Rows from block 3, named by matrix and row number. Rows with one number belong to one neuron. Each number is 500 + 50 x the weight over the matrix's rms, rounded and kept within 0 to 999. All counts start at 0. Numbers have three digits each.
# fc1: MLP up (model.blocks.3.mlp.fc1.weight, 1536x256), inputs 86-171
# fc2: MLP down (model.blocks.3.mlp.fc2.weight, 256x1536, transposed), outputs 86-171
fc1.409:462520520462534607551465496553603491364540527533492466457500462437504520478415530535500575570525458534471486515496528452496396531541465475471438481520582485385444507418475550482547516393454385489451534469492602530455532454535485522537512586544544498526523483
fc2.409:582511461481463509485512471428490537610443363383487479591493518471386481493484448530528540480608565638519499423562519490502520448472495466601518519506493431529504539509512465519468519527507454482505467466536515491524510506567483493512436517511551459502544468
fc1.410:435498519513514512561513568587520503436611538578456498486473479514569530544483466533452467523435465461528483496440494448492438515531530469470488502507532553471420412488460451477536476433468472499478552519512489476434483500441456453521490555511466493551510500
fc2.410:322500529507526492519474530595517484394545589578494521436512485517599515506500560486449485522406419427484507578471487506477481540516502521411482459513522559473498459489483531492530485488481518540469523509476522540477488523432497501483537500497448552503484514
fc1.411:434443523496492529556478603568527469446556545562464518483482491479526518514434495492455492500406481499469465513455512491479431533512488492453488462533527555462408467431465478489536482404441482511425557509507587491473542446459445457500498529551504510530520539
fc2.411:360497538514534499529478527559520466388565601577508521447505480517609521505498554474459481524413433418489508572475491512477482537519495537398479462511518563463493459488481526491531491481483521546485526504471506527466482515428507499495545502496452554524478506
fc1.412:440476463518489499529423554591535441442595527549490474447487523449564585550471482506432503506471457541489495509411475468502432497465502487440477491559581569463424455435487492499513514452474453473447537494522545535471526475473443467527464538532479530523547502
fc2.412:371509521525521493528478536574504472391552601598488512427499465505603510492489571484458481513406449381492525578451492505503493528504507532408489481522531550456482461468476527494519493490498519550467515510480505541467493505417502493497550505505451542512484515
fc1.413:439517521509494495599478523583479508415557545517490537535506462540545502514402510500501484529494471461467469509477447554500409516411487546415490530487503502462431459431520481469488502508514488542466575521497536481490604483431484537533534489524515560579472542
fc2.413:343502512505517529516458527524511482449535537526478497432520484499562503500486561502484495505452455523494512550463500490486504509524486510473505481505523531478494450488499509501509517494507485519448514510490538556489498514465466490505518518510457496435535526
fc1.414:413511556533468529539430529578507478454593517599480488518528494428563473495445566495465504544494452486499510515401421436456478508462467428461503494532584483430469483426410489414493490400456402380431523491526543475489525472467473478493462614606517510557489409
fc2.414:550554418543424449537534518378446536571381383381436421571453454424353417432427444537577560418619579640558517445493580489582575444445562529633581579538538404489444583463450421560416586547558438469516433433591503474464557456532496438537485546548539405548578520
fc1.415:480455534472514556524511546521530414456597554508567555566475573529618459515544439619465503508378495500439465561428458502483446556395475522387500624512490541530466487443594431485517509468486570547531558536496449489474516439415508482511661468477523555509469449
fc2.415:459523563479564485490494546467501486582614585452550484547569534584620529565570492508482494531483415514448495558381448568478540565563479513457480545509523561485539428505485434542474473478479548475481532551457461498457561486385567559531534499468516513483486436
fc1.416:451511471519498552550497523532608424458436513576546590457480470520487503515466523501488455474495564444522481524475493445515500434516478429516529511456514479452497485520560497494541499420478488511505491440494586474455527478515489477516550551534510456501487454
fc2.416:425543435518442461504520511425457553560403404399452434573465490432385427444435467536565552422613566546536507440522564484545562450451547532605570551528517431516464557475473415539436568539543452495506452451575516488494514486566494457507460522533518441549552510
fc1.417:367472515501512486562422533583573492405519517601501421438524448429615514466401578450486547645511491401534531508434499510444523489449465484450500492496612467476483457441435485420581557428483513388517484460529580520496519473462415451504470610574564572583459410
fc2.417:587486501463492532478523447391509502606436414430535506586520543511396510525527436511527509506584571604494486413572493494488495464498474448573493491477473448535541520538547504508492487502494492467531490508499506480540523484581501533517444481482559462502518475
fc1.418:365384523554496544584457504611543483457534502550497443498505450377541507518456541433543547586477474433538488519386405467536510557463485401462515505506551481462474450450430524416545476379392517435497510510549492445527485438489447487540496580579562545510445448
fc2.418:587504470486468501490526469389490523599418393400506482583498524486385478499498437521549526481616565614510491414546522489511517461484504462595518523494481437530513535518520484513468514520509476476529476490530506478525523484579492502510450498498546453532525490
fc1.419:390488593489496469507487538600542578485531567572491460500516472532521479494445481476517533545492468432495436524480417510418427564567537367507477455475544463461456502462430522446520562492509474417549598527528555521507486495515397480480530549598517547544570476
fc2.419:498478502468499512461533455403510525602440404423537503570510545514387506526526436504554510503601541594495459407566496509484489482511483436589488501468458455544540518551536502503498491500484496478540505510513494476543501513591497529493448474477549478521500489
fc1.420:461465549444514534479449516550499458505579513542587587524513608487553492542529523527441479534417502473486498484451453481476459520409451547396573570565564507523458494468536512488595561489442447487447556487502555576516561475453448493482523517493492532557451480
fc2.420:390522503483518481525480572543499483428579612566507508431502467527580508488480546476478484494464434419496501579423480521499495548516550499414484521504510547479473426483494441508519490486498535477465512514485517542469492505404508483506560505518455496502477524
fc1.421:463483545511540521539502578572499459455551494556446491512449561496554529573459487485461501521524464490519525448389475500452445523524502442422455497499498564413471469471479477469484491451509464545512586542548481491481477489419429462523530481526480562546524436
fc2.421:337508521526521494546480533618511476384541614599498511434489462506591501491485553484454485512389432410493517573444496512495501533502511550418493480519535558456478451469479507508524503485485530528473516499482503514462492500420510493496546503515451540505495514
fc1.422:367476572570520493592396515618573450391576526591407468537502448422542485458455605477545538584491462447540485573398432494390494539457455463455508485567687512398491439389343479397487474402418428391467606510550584568460548447396462445502477605655607551620507466
fc2.422:624502480486471499484523469398488526594430413418506483578499525487393480500500443521555521481589564603506491419545513492511514466484501469588517524496484444530514540516518479510469512518505479474525482493534503478526517487568492504506457498499546461526522492
fc1.423:433527446530510501532393492545545412499567611559564557494510438488580486539525489476426498558459450414536447583429433462438445560450503539421487485542569540471494472488497488496548533463484527473491478563470458565484585418468470539435503527560540458571497399
fc2.423:589474480483497503482559453389517521609443387407506508608487528509368499515515411493525487506605559601524469427567521527491492477513511463584493500467452442526526504527520486518494502489471505442556495488513474462525494480578521522524462469470563477504502477
fc1.424:442470456510510515484428591571542453462585534580477498457488540483539569539484500452429484507460468529484543532422501452498452509481530485430503524549543539446437463447502485470502547409461463486407540524533551516464518491480447447522477562530514536546530502
fc2.424:373510519525524489528476540562501477387561602584487516420500470510612503491492570485462482510396441418494515586441497508498498531507504530403493479520531554461485474474472525489524493491497521552471512510481505536461491507422507492496552502505449547509484508
fc1.425:413475540469504480504511553559502469510632556532490556462522581527573502550500464436475458541453453447501552531456450423444434498446532507457511520515554547490478453431415521455554578428467492506466573530548525517456518530429480441501546504476507526537499497
fc2.425:365508468556508482550531516557521452453515509523462512508452429484547480465457508449479467497469482474552496609445549562527513550528548561446495496507536526424461465436458447569518556456495530479509491442504465452418502459399557492539589499508500524479526475
fc1.426:385524464549487470547404515584528444425570566619537566432522447505545590478537578477426495612430427378546487610454449515445456515488527504432466440587612479456488500480434450502565538447458513492474494551515467545521557403454489478449558555557506526548499438
fc2.426:579489473497484484474552467390498524610444397396512497593485523502388479502510417507561504488608539609520468418534519514506512486499513463599510535473461464526517529524511487522477515509496499463561494493532480457518502496572513507509472478479555466522508477
fc1.427:365497538503538488544426494605516504444585511604509469445531478523547512500475512507504533566506481403510520487430412469427473574475518395502481516507557476459516484479433528424507501459484547474494535525513552525513509438477406503469507581602510496592473493
fc2.427:481467503481500514469544450432522524602454434431527509579495531519405502524522422494549487513569548566504461417550499518484486487520490452576484501468461461529535506530531498504501486488471504436554508505511484452534488503570510523501464466470558494508492473
fc1.428:463520501572485558517522482580615506419506481536501506554467424553476522455392488455484431573483516525543524504493496523460410512503489509480503515482548471427482459447471540493569545450440479563498515499517555496482528442467452511542523502555565541486563536
fc2.428:561492449493489505479532463479501502607448382414516483556484515490408489498497435486537524489580528606531484430563526506511507477486509470568512516488492459528514523526522463531487523488494486499534473479531504466506519493564506515507446496496564448481535489
fc1.429:453422486504510479528438549595515501495597544585509463491476523475538578569453467466436477540470477514499544495441470450454444516464513515431565453539574552512393473425483539511520545455458488485412551500537558505511503521464442445527474527489503549552457508
fc2.429:377510520520524492524470535604503476391556593590486511424506465503605504491484564484459492508409440396492518585459494505504489531506510527410496486526531542464483464472478525500517511489500509553460508503482513535460494507424495491493548514513444536495491526
fc1.430:477416515611496447522511457545463518444539526541518513510532529461541539456533460566519534544482506490515567545454426452457483558528519515433650569563534516486540562504379456407468530480507530547421547571540469443482564434471456436491566498501543551523472520
fc2.430:457461531478501488455549457467534542544577457478511527512485545541476571533534428477513484540561514479498464402499449502477493446493501477542467501493421482521522416555532544472541457503484530481553530517514501440569469555560497499490441484431524520507461490
fc1.431:445466547496471533509496538542503452477587509550461475563510554473565550581444553473474473548484465523551540552417409473494396510473476481439477472546534537415443498397412501447498489459524444505453564524540559508469513503421471459533525532515498545546566432
fc2.431:374504522539525487547490535588514477401552611600486517438473450502600504484474540474449483512382445428510505598435505523494492543511525548418489489511540557448470458454465494520526511477489526508482516486488495523441488487409514485508561506504460541508498499
fc1.432:424472479542509457473418551547447467517494446537466412526549434485533444495469591415577549509536434427543451597456433444492412500484501458537419508588589442469509462514401566451481552489484488456450545493615496513553520490504472496495509458542553515509545412
fc2.432:516502468508459478496541469393487525580427400406503481564478516480387473488496435520561522480612559591523483410549526491522529461466519488591519538500482452521502547512509490508467517520515486474547479480543499458519508484581504492510463494493552469551524483
fc1.433:434424493552502497488464563561517496472573546548527521425475544494533559529477440492460507554439470519480488512440504471482436499450464556451492503511555552480447448491477506487549511441490468477427579452510522525446506510488480423513495516505437558551503530
fc2.433:411509509522522498523472531576506474418559582567476505457505469505603504491488564493464483510424462425488514573466495503500498522504511519428493484521521546461482474466479520498515501488498511552471506509480518531456497495422501491498542510505460540492503504
fc1.434:380461489573570494533430553597539559355565490621427508468548410445528492418486608434525490558481400426511459537334466509384523653574483488453507456591569480460430433499364503368474503446383448420473565441567543479545519479458496436404605569629531621623474476
fc2.434:643503473487467495479526471391485533594421391391505480582496528484378475498498437524553525477611555634509488409553517491515515465480508468595522532497478441534511543521518477511465515521505476477529482493538504478529513490578491500503452498499544458529522496
fc1.435:483434545513495502515487523566517486498590510545513505485450519506555550571444471478457436551497477498477473504468455438466446505508522539462508464556555503466411447395470501482519533487443493476458597518556521467490505541461416455498484500481471568556453540
fc2.435:355507530520532504526471525634513464391567591603489516410500456510596520495484562478452489513396451400493502586455493507500489533516500510417486477514538546455484452477489530513532509479501509535465513499478512534457490513431495494500553513508459533463498511
fc1.436:443464521556479526510485627565514474458609557561456444464472490480540485501413533472491500521485508460522510502400465446511470520456527494437512495589562530464396467462458452486485435474476488516513591523524546457498493510472431426512515567529454550576457501
fc2.436:349502556498534497519442528616521506396570616620503519405521486515604525506491574488467509514379423436474516582462483507486478537515486510403487467528547551475496456478493521491537503478475505525429522505478524526478480517447472498472534516513452557480487512
fc1.437:455544458516587463462533538525403469529568553506531494509509507513538444539509556475503473514562492383444465444476394507439518549533536533469368443462508589513457488562511398482432394559520530524527499503480480596433454552428453521477471459478409473605445466
fc2.437:651492469482474568509512471452490512585419421435531516577494504466433494492471452479477497517528547558533512498542535539497461477504511504548500535496489411498515503526524475550481515455482464490519497454508497507494499486482536511533422500526567438521511471
fc1.438:445456561538506547488515530533495532442538507552469409530488544479562569491552562543436488531462470427500528494466430493488500572536431475513521478526546517503465556562468395437401476508473473460422571463550543574514512499511473468480492536559454517572506437
fc2.438:522477507474476495454532461453507548560441391407506494545511540519405490523513443512537496509577536521485470422530494496480488481501477441590495503486459468542536487515516511496486488506488481477515509523518510464552484523586483512474447486476532499511493493
fc1.439:445542488531507500500520516550526457462580581522441528478503530540528449560476490494461535485504448446544510535456494465513446508458515444435457498510507528435484439425453496435502466454505494511505565564534542442452546493442480473491500466547493516517536524
fc2.439:315504519553507483564491536574517470419535632615468500450470437483584495481462549488467493505364453440530506596441530522499508533522514570431499476514555550435468476431444437536511531475489514499467514457489481500443495489411518486510565505514467540469521489
fc1.440:458452538566543580476521531534579459475550515566463475503474490463540553515467592495482526492553460451529553510476449534487460534596504447455526485514525493428470505464452462470521413469499418525439572455575576448461539508498425531518569564547487589517529494
fc2.440:350502521525507483543474546610509484413546572580494509412498461513572501486477538493465483504402415474495510584475497508504477528509514537446497502507530545464473467478473539510520528487493510527468526499481514522473483492435502473486543517508433531482499514
fc1.441:448426485546414492482534513543455525542496521510582400542422471421486504459439518517464460485434552396471477436476451461559561536556439482516534532569507481518401532519552455515459481489480482562496479376535478486610460490432561451460568534538460530473446524
fc2.441:509483547419577551458486434431527447503466469592568515513546584573365563572557477452512469518594533431425504447594449535452466468508474445518447462442452458582570446633594543470545452470477546474501510549482501526587489511628521587500441480473567431548417536
fc1.442:497526470467586525522493531515407515481527557520455475523477514442485437499534653498484422459522473505504469500480461471439490454554474511497497416575525512452511460530469438528460391570500445477503499472507557440480628620439577520442517509569469479487483490
fc2.442:365514476512546509552467558523512474431541587565504546480513431536559503485480517488493506463433450417503493586464582510497497538522517561452478478519522508486504409478501493548547552495466531522463508484492507558429495545458535497528549518504447503464525549
fc1.443:453540486491486484512502476588522490423516510522460520550441451537554457484390486552469449517469411467471495507474463512530400526499575531421536514581515532467473506488520424478430516514496500555503548558522543470515565497421472478453474513536499526569524551
fc2.443:317512544483521489504414557628474512404539604583497470405537512499602499508492604532509532491408454444444523538455462450497482531479478514460494488518545573521494491510489473453495487533508492555390532546502554576520464548465418491446510533537415501487490549
fc1.444:381507459514584466488424575602518537413568537613454490407508433468576476535491596537567560528392448417515494589405392550472450589537526444466482491511621488482492503533379479374495501389407463454450547544529536520566525515504420465376501570613503577602489486
fc2.444:621484520442493520449513458391501534599435379384544499579538577516388508539538443523542519502628543638465477394588460489476477473493465419578496501479454454566551524570553523477485469515487488483523505543510512495577499519607478532479430480481537476515499501
fc1.445:306368624529525531612399559692628436428545536651470389419586484454577535550398559417519535616462430375526496566375394433450424455480454408404594472566620466416494420381390535356557621357400435461410537518556618514555539471456381484514488669677552574583550463
fc2.445:634514456509455486493541477387482522608414378379484473588477504470363462481480423525553532468626558622529485410543537495532528458473527485614534546500484425517494547508503469530452538523520472485543468473548497466508523477578500485520458505503546446522535490
fc1.446:459485488486512508515509488521547525458477522482467559540454481511530466543501495535479433483493502494462406456491503501471446533519579446454502479492513536535527515466549517473502449475454458568500506568495548434549503496524485507453524445545510505560476511
fc2.446:323510545432491516449459512617477563475457531535510472444538579500447500510511513548551539469480497365421494421521430464481483471511454404577524504493491470563535516581551569423472454537507474532466497590529539549589480567589423496428449522518445481508486573
fc1.447:439408517568531542512465539566493512455554500547554492485510541476557556516495523577458461512461481514473493513441462461482438518490437537442523558519527562473460506501481491491502486459524448480389578457499543509453549497483470413509500551524472515542492498
fc2.447:378505521523527494530480534577511487414548605585486521454497464506590513491483554486450491515417442414497511577449499528502484538508507527411483470520524549452485457461478523513527490485484516526475519503483504533456486503416504496507554504505452549497492493
fc1.448:453410517520499527527465515595517471439521551576499458463496539473584564526417498485436474541480455489509520502428460478504476531501507511425524457517550521489435465449495449474522489441478465473428595500549511521482516485458409439547458572543505511573519524
fc2.448:361508522520520488536471532588502481388554588589491514425501469505601510493488567487450485514411443418489530579466493503504492528509499532407489474523528549458485472469482549491521498488500511566470513509476520539469497501427497495504547507508447544496495508
fc1.449:422483506518484539520454557553487443472605553526489510498492535508565524572447464482439475504457475497499535540459463473465409512465571545432524506519537540489432444451489502487499512435480489515451587536488532465456497514473453455528506528510497521560528527
fc2.449:346514517536519481530479542580505482403561588572475504437488456498592496484476563488464492498418445422504508580447506512507502530509518540426500485522534546460471471462459486512512513491500511529461506494493502526455494505425503482495558511514449539487501515
fc1.450:485482560543562528527510512554501463415495546532409580485402405402482484473418498549473488458519487468504463480388550537524543434510524428465489511516476477488428458508552576492497462506509449512462449538520442426525554532516492484540565524540511522534487478
fc2.450:361589505503445489542401547596454503418451581586435473444514451449521473423423601558481569444422532424446531567450530450560543449452506530543514517572577489480445492452477451501491521584557440483385444481521554623466528508495419438535481574556422432499545527
fc1.451:437478462514505546533462542558551527463603502602479497503497528480581590576486507510425517507460468510466504522427470469458403533499505448441496497499564542447434496430488478500513530426465436470418570520550544532464562451499466479514481554516505519523560513
fc2.451:390503521523526490529476537580506472387560598584488514428499472506606508495492562481463481516402428404495514584444495508493495534512503537412487481516527552461485465467467524484524494487489524547473520512480505534464487507414504490499549502505455547510484516
fc1.452:449529531497441482488422570521479521442475556547388505512446426507510586440366574506549528505563469442479472473514405489524376536511513378480430570569500445532437528488450542340469447416506473521443548582568544498515429469585444460494485553582510583565470515
fc2.452:603497490475475511470517464402494530597422402412517487578510541492388487509509442525549529484590551608494497412560502488507504466486487455589515522496476442542524538528534485505471508518498477485519488501528509482544515491580488512493446499498543464504518498
fc1.453:416523496474468496545451502589492501405558575551490482543480510452548483493492544540487506503482465493521448566407423482509459502544550498450533488544538490477447499455544467461479475475424468469531506562514463502496499439420440476469494571588502519605511495
fc2.453:380593438452432497579402572640415500355429600600438425352578506426456440428426622584519598424457508420416596505498491409575576428407464498544571532595606440541448566514520527425420552582595414620409419541552610597526578497536399440467426594594424414535586572
fc1.454:389478548460534475520366501591576477361582543631479475394562445493606611546498552424448483606489508380455492519422431490374497535513475398499374490580576454460482452470426550415542439387451424446469513481479534536524534447499417527431481638605510549609473454
fc2.454:584475486491490509474564454382519513613422381361532509612492534513362496522522400504534491508618546628521461411566509520487489481514496452586491510466451444523531516543527502522490495491482503444579501494508476445531509485589525523509451466464562478496510475
fc1.455:437435471535509558529443551586498479443571543616458502486522522457536551538475542503422527506475462519496518521400463469480471507490537475431516480507526519443405509475483476471491483462483426504429566508508521514475525481458447471502486537578497510578506496
fc2.455:374524519517517488520450547606488490384549587587478499395515473495602502486481582503469508494420434415481531573444496486506501521497494514409506490534547542468481476473474543483508506504511495575443503515488531548474506512439471485490538526525438529497501541
fc1.456:486480559472546551503490492563488471456514568527516505432583512531533503547549485581511547492459467473470451451492424519538467435499496529476489482583505501520585468493571498527515435502486516545502514538502498477583597551515515494484451555520477548577547452
fc2.456:366507520516517495542468529603507484391537577590475509460499478496580492500501573490466482502423476383473503550459494499496496540510508519435511475518516542465483471481482510483510486500491498521473506499478514532462500508463488501494531506519441537515488511
fc1.457:434500484562555506543463596586504493434587516608490477431462470529520505542443512511499486526470486469523457485464506519529411491489474501435500509531561531435476466523502486482509499450507424508456590504523550520459566483466463445501499534590503523565465520
fc2.457:340498539493532514515458531585511482384565588571495524438527494522606521515503565486452497522406443462474518567480473496476480531515476505406478456518532554487506453492498534472530475487483511549461528521467526545488477518444481507482522493502463554478488494
fc1.458:469403512535557521524532541533517490421518462550488445448470562457529499543518528489458446547454441493552554456469444506493429530511443496499496464493516509473433474473466485448505487457477448522442572433521545531463511546399468522449516543547487561539490537
fc2.458:335505535514537506513488529589516479409558593553527530442498471526588523498494549478451473524416444434478495574459488520477481540511496519419478488507529560468487446497504559511526490484492525546480521521473510545454482513432497492492540509494461539503483523
fc1.459:454440489550522560557508447560564505488575461540581576464558521469531513519572618452426507579568527509477479552461432452458460438505495492375428488431518560453537494557447442564474460513542447535484458418482467520445567484445483451476443496519551496537503435
fc2.459:571494489468476512472514469424488529588433399410516483560509542494408488507508452523543513484580558607488492417542500490505498466488486445585509533495477450543520530522534489501472491516507482478513486509533506493542501500561489507495452498499537457516509499
fc1.460:482499494470435467510395538542489535486516566516464440498447500477537498489483586562526488469433490469466466552474418453483469533526525436564454466552603422527381524473567524499500494472487427489486450480487572599528500484444461489422487540589463523553524537
fc2.460:406543440581481446549533545496490532487509509447511501572460423464544435445458484488506469465514456511549547636403551524533537587540544576466537532522519508444461475411396419550483595477517538464523478434496443476400537462371569500553580498524493503492519492
fc1.461:467513496490457553516533534508515459525588532487447542502510434485531471509451504455476467489434507476487435571523478443439473511442479521432525443504630540561459522478493541450518540507415481591502498605457498472576480538464508463456568532524503450515434519
fc2.461:449550479475427441538475549462445528492440370420458429533499514434444429443416489546538566407593530548481517443496556463535579437440541513563597580558512472558458562501458409479447579554560443506503454429574494513523539480567446425485457549564457445563522501
fc1.462:441559549461539482534433517576550467428488590495527527490509445560488547484543511530517526477453412463445445470501393506402462578527563497503580524479514524529533519486577558484492398480481517497537541543566595552541560545533446483455512554541454498581457543
fc2.462:367481473496557513523493506558537505474546573602524533471486460545570541535526531461469453534436422453524446589490515565441461570550515496452452463445483549444524476486457508512573493464478530513519522503424453533448479500458514552495553455489454553494486454
fc1.463:433453512478507504536472538560503476461589487573480458474478532474560585528444494437421481524470471490503506490443453465476467483476526486464505464565580519477403444379479482451501503423466473486425562485572573484478471495481457422538499526519480530573486495
fc2.463:361502521529523498538483529605513456401564612616492519444494455507623513494487553474443474520385449378505517598438501513495485534512513547404484479509533555449479458457477522510529506480496522531476515492470496525449496493410512494508557506501459539500488503
fc1.464:391494530521486490530451517590579436465569540560460477495501473442545560508410531431519574530503503426530550574401454420459492551457452405485485507574508473384439446476405525407506449397412451435479507461506481500514455436524383480484491631573512497487463395
fc2.464:564513463512461474507533483413479518583431425431483472571478496470400462478480445518579521467578570571525501447508535499531533464482523498597532540509500437506490547490490463526459531518516476469533468471551489465496528468533507484521480507511548455548535487
fc1.465:442537564476417475476559469524498542499473577476543512574553512481535509545492449481493569567487532469492532550512389424494504498393530565487520496513604453521531471418486531472515547527418554424548535571534517462616455453518479555479492481449506544519497449
fc2.465:347556487532476498537486566562457447493478468475437436511466455446495461449440491507522523457528542484529530531419517523568524478486550550543520525530564475508435489505467436529437536530551436441451476457565499484487526505468484444542516582559505399532531482
fc1.466:416478500513496555511509552565497435482590554586489528492518517524544506508456501487431518512475467443516537546462478480487432479466532479441497559526541510479430461460477547485524543420483472504439557509532512514457558454419465449518529515526496511524526512
fc2.466:338514491565506476557490546582503468420541615593446498440468422482596483461451545483467489495388446432548519603422546517526519535511531573427507497520554544426454475408430457539512547483506508508471499458491490499426507479402516473527574515517459526479515494
fc1.467:375492558506524449551397537607554502461499555596491451399502444460572481524441515473565550549431434422475513556433436461446446559519490451465528496517610499472530518506406550384515613398359503432538555516548548579520488495495374470459470560593509537636499512
fc2.467:640483501465489517463527455386505523606435394402531501585516551509384502526526432515542513501604555634492476402573489496487490472497480439584498504477462450546539525546540503500486487508487490470534498515513502478552505502592492526497442480481551470507507488
fc1.468:451497526509527586443457442502531513520457467555446487532549433494557488482435554536533600510513442418553502475547482482543459507460432418573391513552520427456517419480472537483509458454521405409408564423581527426480549529521506525506384532533554571486551399
fc2.468:578506471498461489492530478408482521581420409411499474558488514483374473488489441515568522471605574590514490410528523489530528458472515476596523531498485438521500531517509477513461513520513480471529480493540506470525522473570495494519460501502547449548517503
fc1.469:446420451510508534534437577587512458445591530587436491485503527453553561539448503475438477520452465523461506518390481469500484508457531493441551452518574567447444487421492472450525526429505446487429564508532502512481531467461452446519507570534482512535487527
fc2.469:386517523516525483523463541571494486395557597587484508412508474504610504489487572494464495502417435414485526582443500498504504524501495522403499486528539545466485474469475527488517499496500513570455506515484518544463499506423487490496549515511441545511491526
fc1.470:454483474435463500523472548583460509555553523509412458540537493429541482491466517525488580493437564538477471554446436432470472556482505489514550485523573515480419531514478456479437540522493429485405500525549503507524443490515442439378492583577491500519543464
fc2.470:459515487491475464481506533495458553529437460454476465516513510486465453484487490537613524456526512489486507471477505472544515480461502488580526527525524471536499519515501485490462525537510483520499487526542522508524528508518484486475475511516481459506500537
fc1.471:335461590605522461662362588622631466437524589673452387434582448467547529497421601447520503544419451390517453608405404447450429551539501430420567484604657474363523429409381558377557618334438385486454521517471634566540566567467390458491526619683502583614469498
fc2.471:652514471473458502475508484409477547591420350351501473566513545476368471496494445539540540468642542678492495396572507472517513457464500448604531533507484431557509549537527473496455520536512462500508475500541525516546515503607469491497433509508531447507530515
fc1.472:473523404508548545526452533517430404425638489529517453531491461528539503471424527425519515503497464474512592558517493527478514479385513546402529513587558518481399472519504495479563511466483443500485491468522581405453482502445495530518519531557490533540470469
fc2.472:446585419543425451563522518458456508533425453414437452524448447431410410428415475559567543415593566551544520488483565456542547443462570521606559555539555406458453562438460451549435560570579452528527430466580532468455569481537480430540490539541517451536605505
fc1.473:483467602440548491476454554501566367507573528568517499440542516569609573601514429506531578509468457498451481507489502543496498568557488532396592457493471579503512479514510517484540585555498539484480583507447472517540431539514441503509563577505475510507525506
fc2.473:323468527451538467508470541532553546414561537589525514399525496562545542541525514479506455466502483401459441514461514498459474535519488435443483476472483527551502466526511567453590527452447498529449518489464553507534471534544484502433543506502450508585478554
fc1.474:475502424429536455502491549525520535524509507521572412525544473521497543560464492380499522508556492467501472530507498581371499451570460348512436539506493455455476506464414537571491512459484492503458500517525516525496469484500426551424534518598510486534480460
fc2.474:453407572475561536458611413441596506608519418407537547599522556578441549574573374469509425569573533596496420441536454540410465510566457415536452454445448488519578448501551559504553453439413570455585562558447463427580514511601546568519451417390584595463477449
fc1.475:463504486500550481482533563544506506465551559556480504555440507472556492550478488559440464484512458464476454519384419548472467543536574494471520534519468545503450519449442457488464481476474445477487558534516497495442529468448462440466491511503481528608488478
fc2.475:311492554501517489503462530580510513378528585566514512395506489527565509502486563487482492513409434441471497542453478496504484527493495522427494493522534545482491456512497504482521488492470523536460536521490528531505462521472476492464531509507436559502468551
fc1.476:427433477552496543503413606570497472470590552594472456485480534500546532543498514472446488501446468503470534514421461489483469492475515500405558510556553534459430537500514466468495492428466452467424554533523520504464532467470442416512480550560474515569463491
fc2.476:342516524516519488521455544612498486390561611596483506413510472499619505493486583496462500502385442391483528585457489492504499521505493521409496476531547552466484474470480524482515497498503500547447507509482515540470495513426481489488548517516442545474501515
fc1.477:465423576553464480465557505571580487494456490516388475563443518404504519554536474643491528520466477466495605449528532415501488517452459429470504438602516547500516493512510508435452420455437471586518502408451540432507481472455473489431504533499502588471498482
fc2.477:324459547510542492479492523576550524467521621562552545407515526532564555563556491501467494532422439385461439519506495510475469556532464446438430484464457563480529487520530531454556410478462567468494555542455501507533483505524500544444536459436453547479442462
fc1.478:345534548564582485534433517611581464421537540630403474472478428416538438458431591501524466523475466398541466518427401525402462590541517435448518402590602503400501511443396454428535503461415448474520551446514550559503526549486438440403551592653488520600424430
fc2.478:647490515439486521452503463399495533599433372389541494564542577508389504535534450527542525495626548675462483394592464481482484469488459413583501500486463451567547533570555522471481472519492479490511498539514518505576504519608473527481429488489537466505506503
fc1.479:495467543495551529519543491533473507489560498499558601546498518534544462499491493470489456550462495493529426495480506517465419589435545506371508516524552536536496478488510530514544572460475487434505552490519539585463535413457512456461502489495555566574488512
fc2.479:376516514517525482510491542564459476474597532549504506528475462519604480462471536453485459507463405441502516594409486536535501535501547536452520553522525545472479418470472414545495526470476547518483531529527483517458502498367554481535539498504486502502471512
fc1.480:434435471513498543520444558578531485444591520594432480488486516449566580556494502458414480527503448505480528515423473488474435531516513488436516488515577539487409456398454468458528501435443452438416553500553560511455521508466452450521448567525525549531507500
fc2.480:379510517525525486528483533572504475392559589580485519438499465507610508491488566483464480512413455381497519582451496511502497526505504528410491480517534548459483467470480528493519497487499519555477509505478500540456494503421505492500550504502453543509489510
fc1.481:438438478512524556533395597590536478421559599619457469473480495501546527551458534465460535522467454496469519502415502453506494528442588456416543449554561560479432497496516419467515503411456467489450566541524535482488495494468411461504489556582494534594506518
fc2.481:370522531517528480518450544618494491406560593608476519404516483500604506495489584500475503501389419436479536573451485497499499529508485497408497466539557545464490477470479546477514497497492496563451513519496519554469493516418462494482550516514444539487504512
fc1.482:419433513535534532503444628605524477386575575634424488423439498462554507544435538502428498492429457465496458482409489537471426531490476468420462471544555550484420490544455464508508470397445460495467586502541522540451527489428428440487483559560464535564500512
fc2.482:348495554495540509514475506543541471398558581567517546445522498534591548526516548477429486536429443439481498526500469511468485521512484494397470433517518557476519438499521542491542470477476519556492531515459509519482475517459500521497526488482476578472487489
fc1.483:462448517450539477495430465539517560553468536521492519474544554489571480564536520423493456574511461481502528560504486456515443469461510594507465453507538526483528504448456497419558595433507485541488513504524514537509518521499563538472412485473539467467534457
fc2.483:442565513439438551441422513510462485535505514489507476538546574495496509545485495541475573467526541529412519416528452443484511428402496475523546528548501441556509590534540553488425468566539446533435467545529551506566525465583414482472427544535494476521558455
fc1.484:440432498505500520481481549599464497489584538531468526477488555458565502547454454461455485523417462475529530525473502476444401525448443523438533481554612540450449476458514532516556544420466459500423602522490581476472541548459473456492464523512521549509549519
fc2.484:362510516531525482533480542535504463424554623586475509454486449501609498479476551482464485505409452436504510606433515519504503539521520545416492495522534557454470469440461485508518515486502521518463512497488495528432490498398514481508564509510453536493499511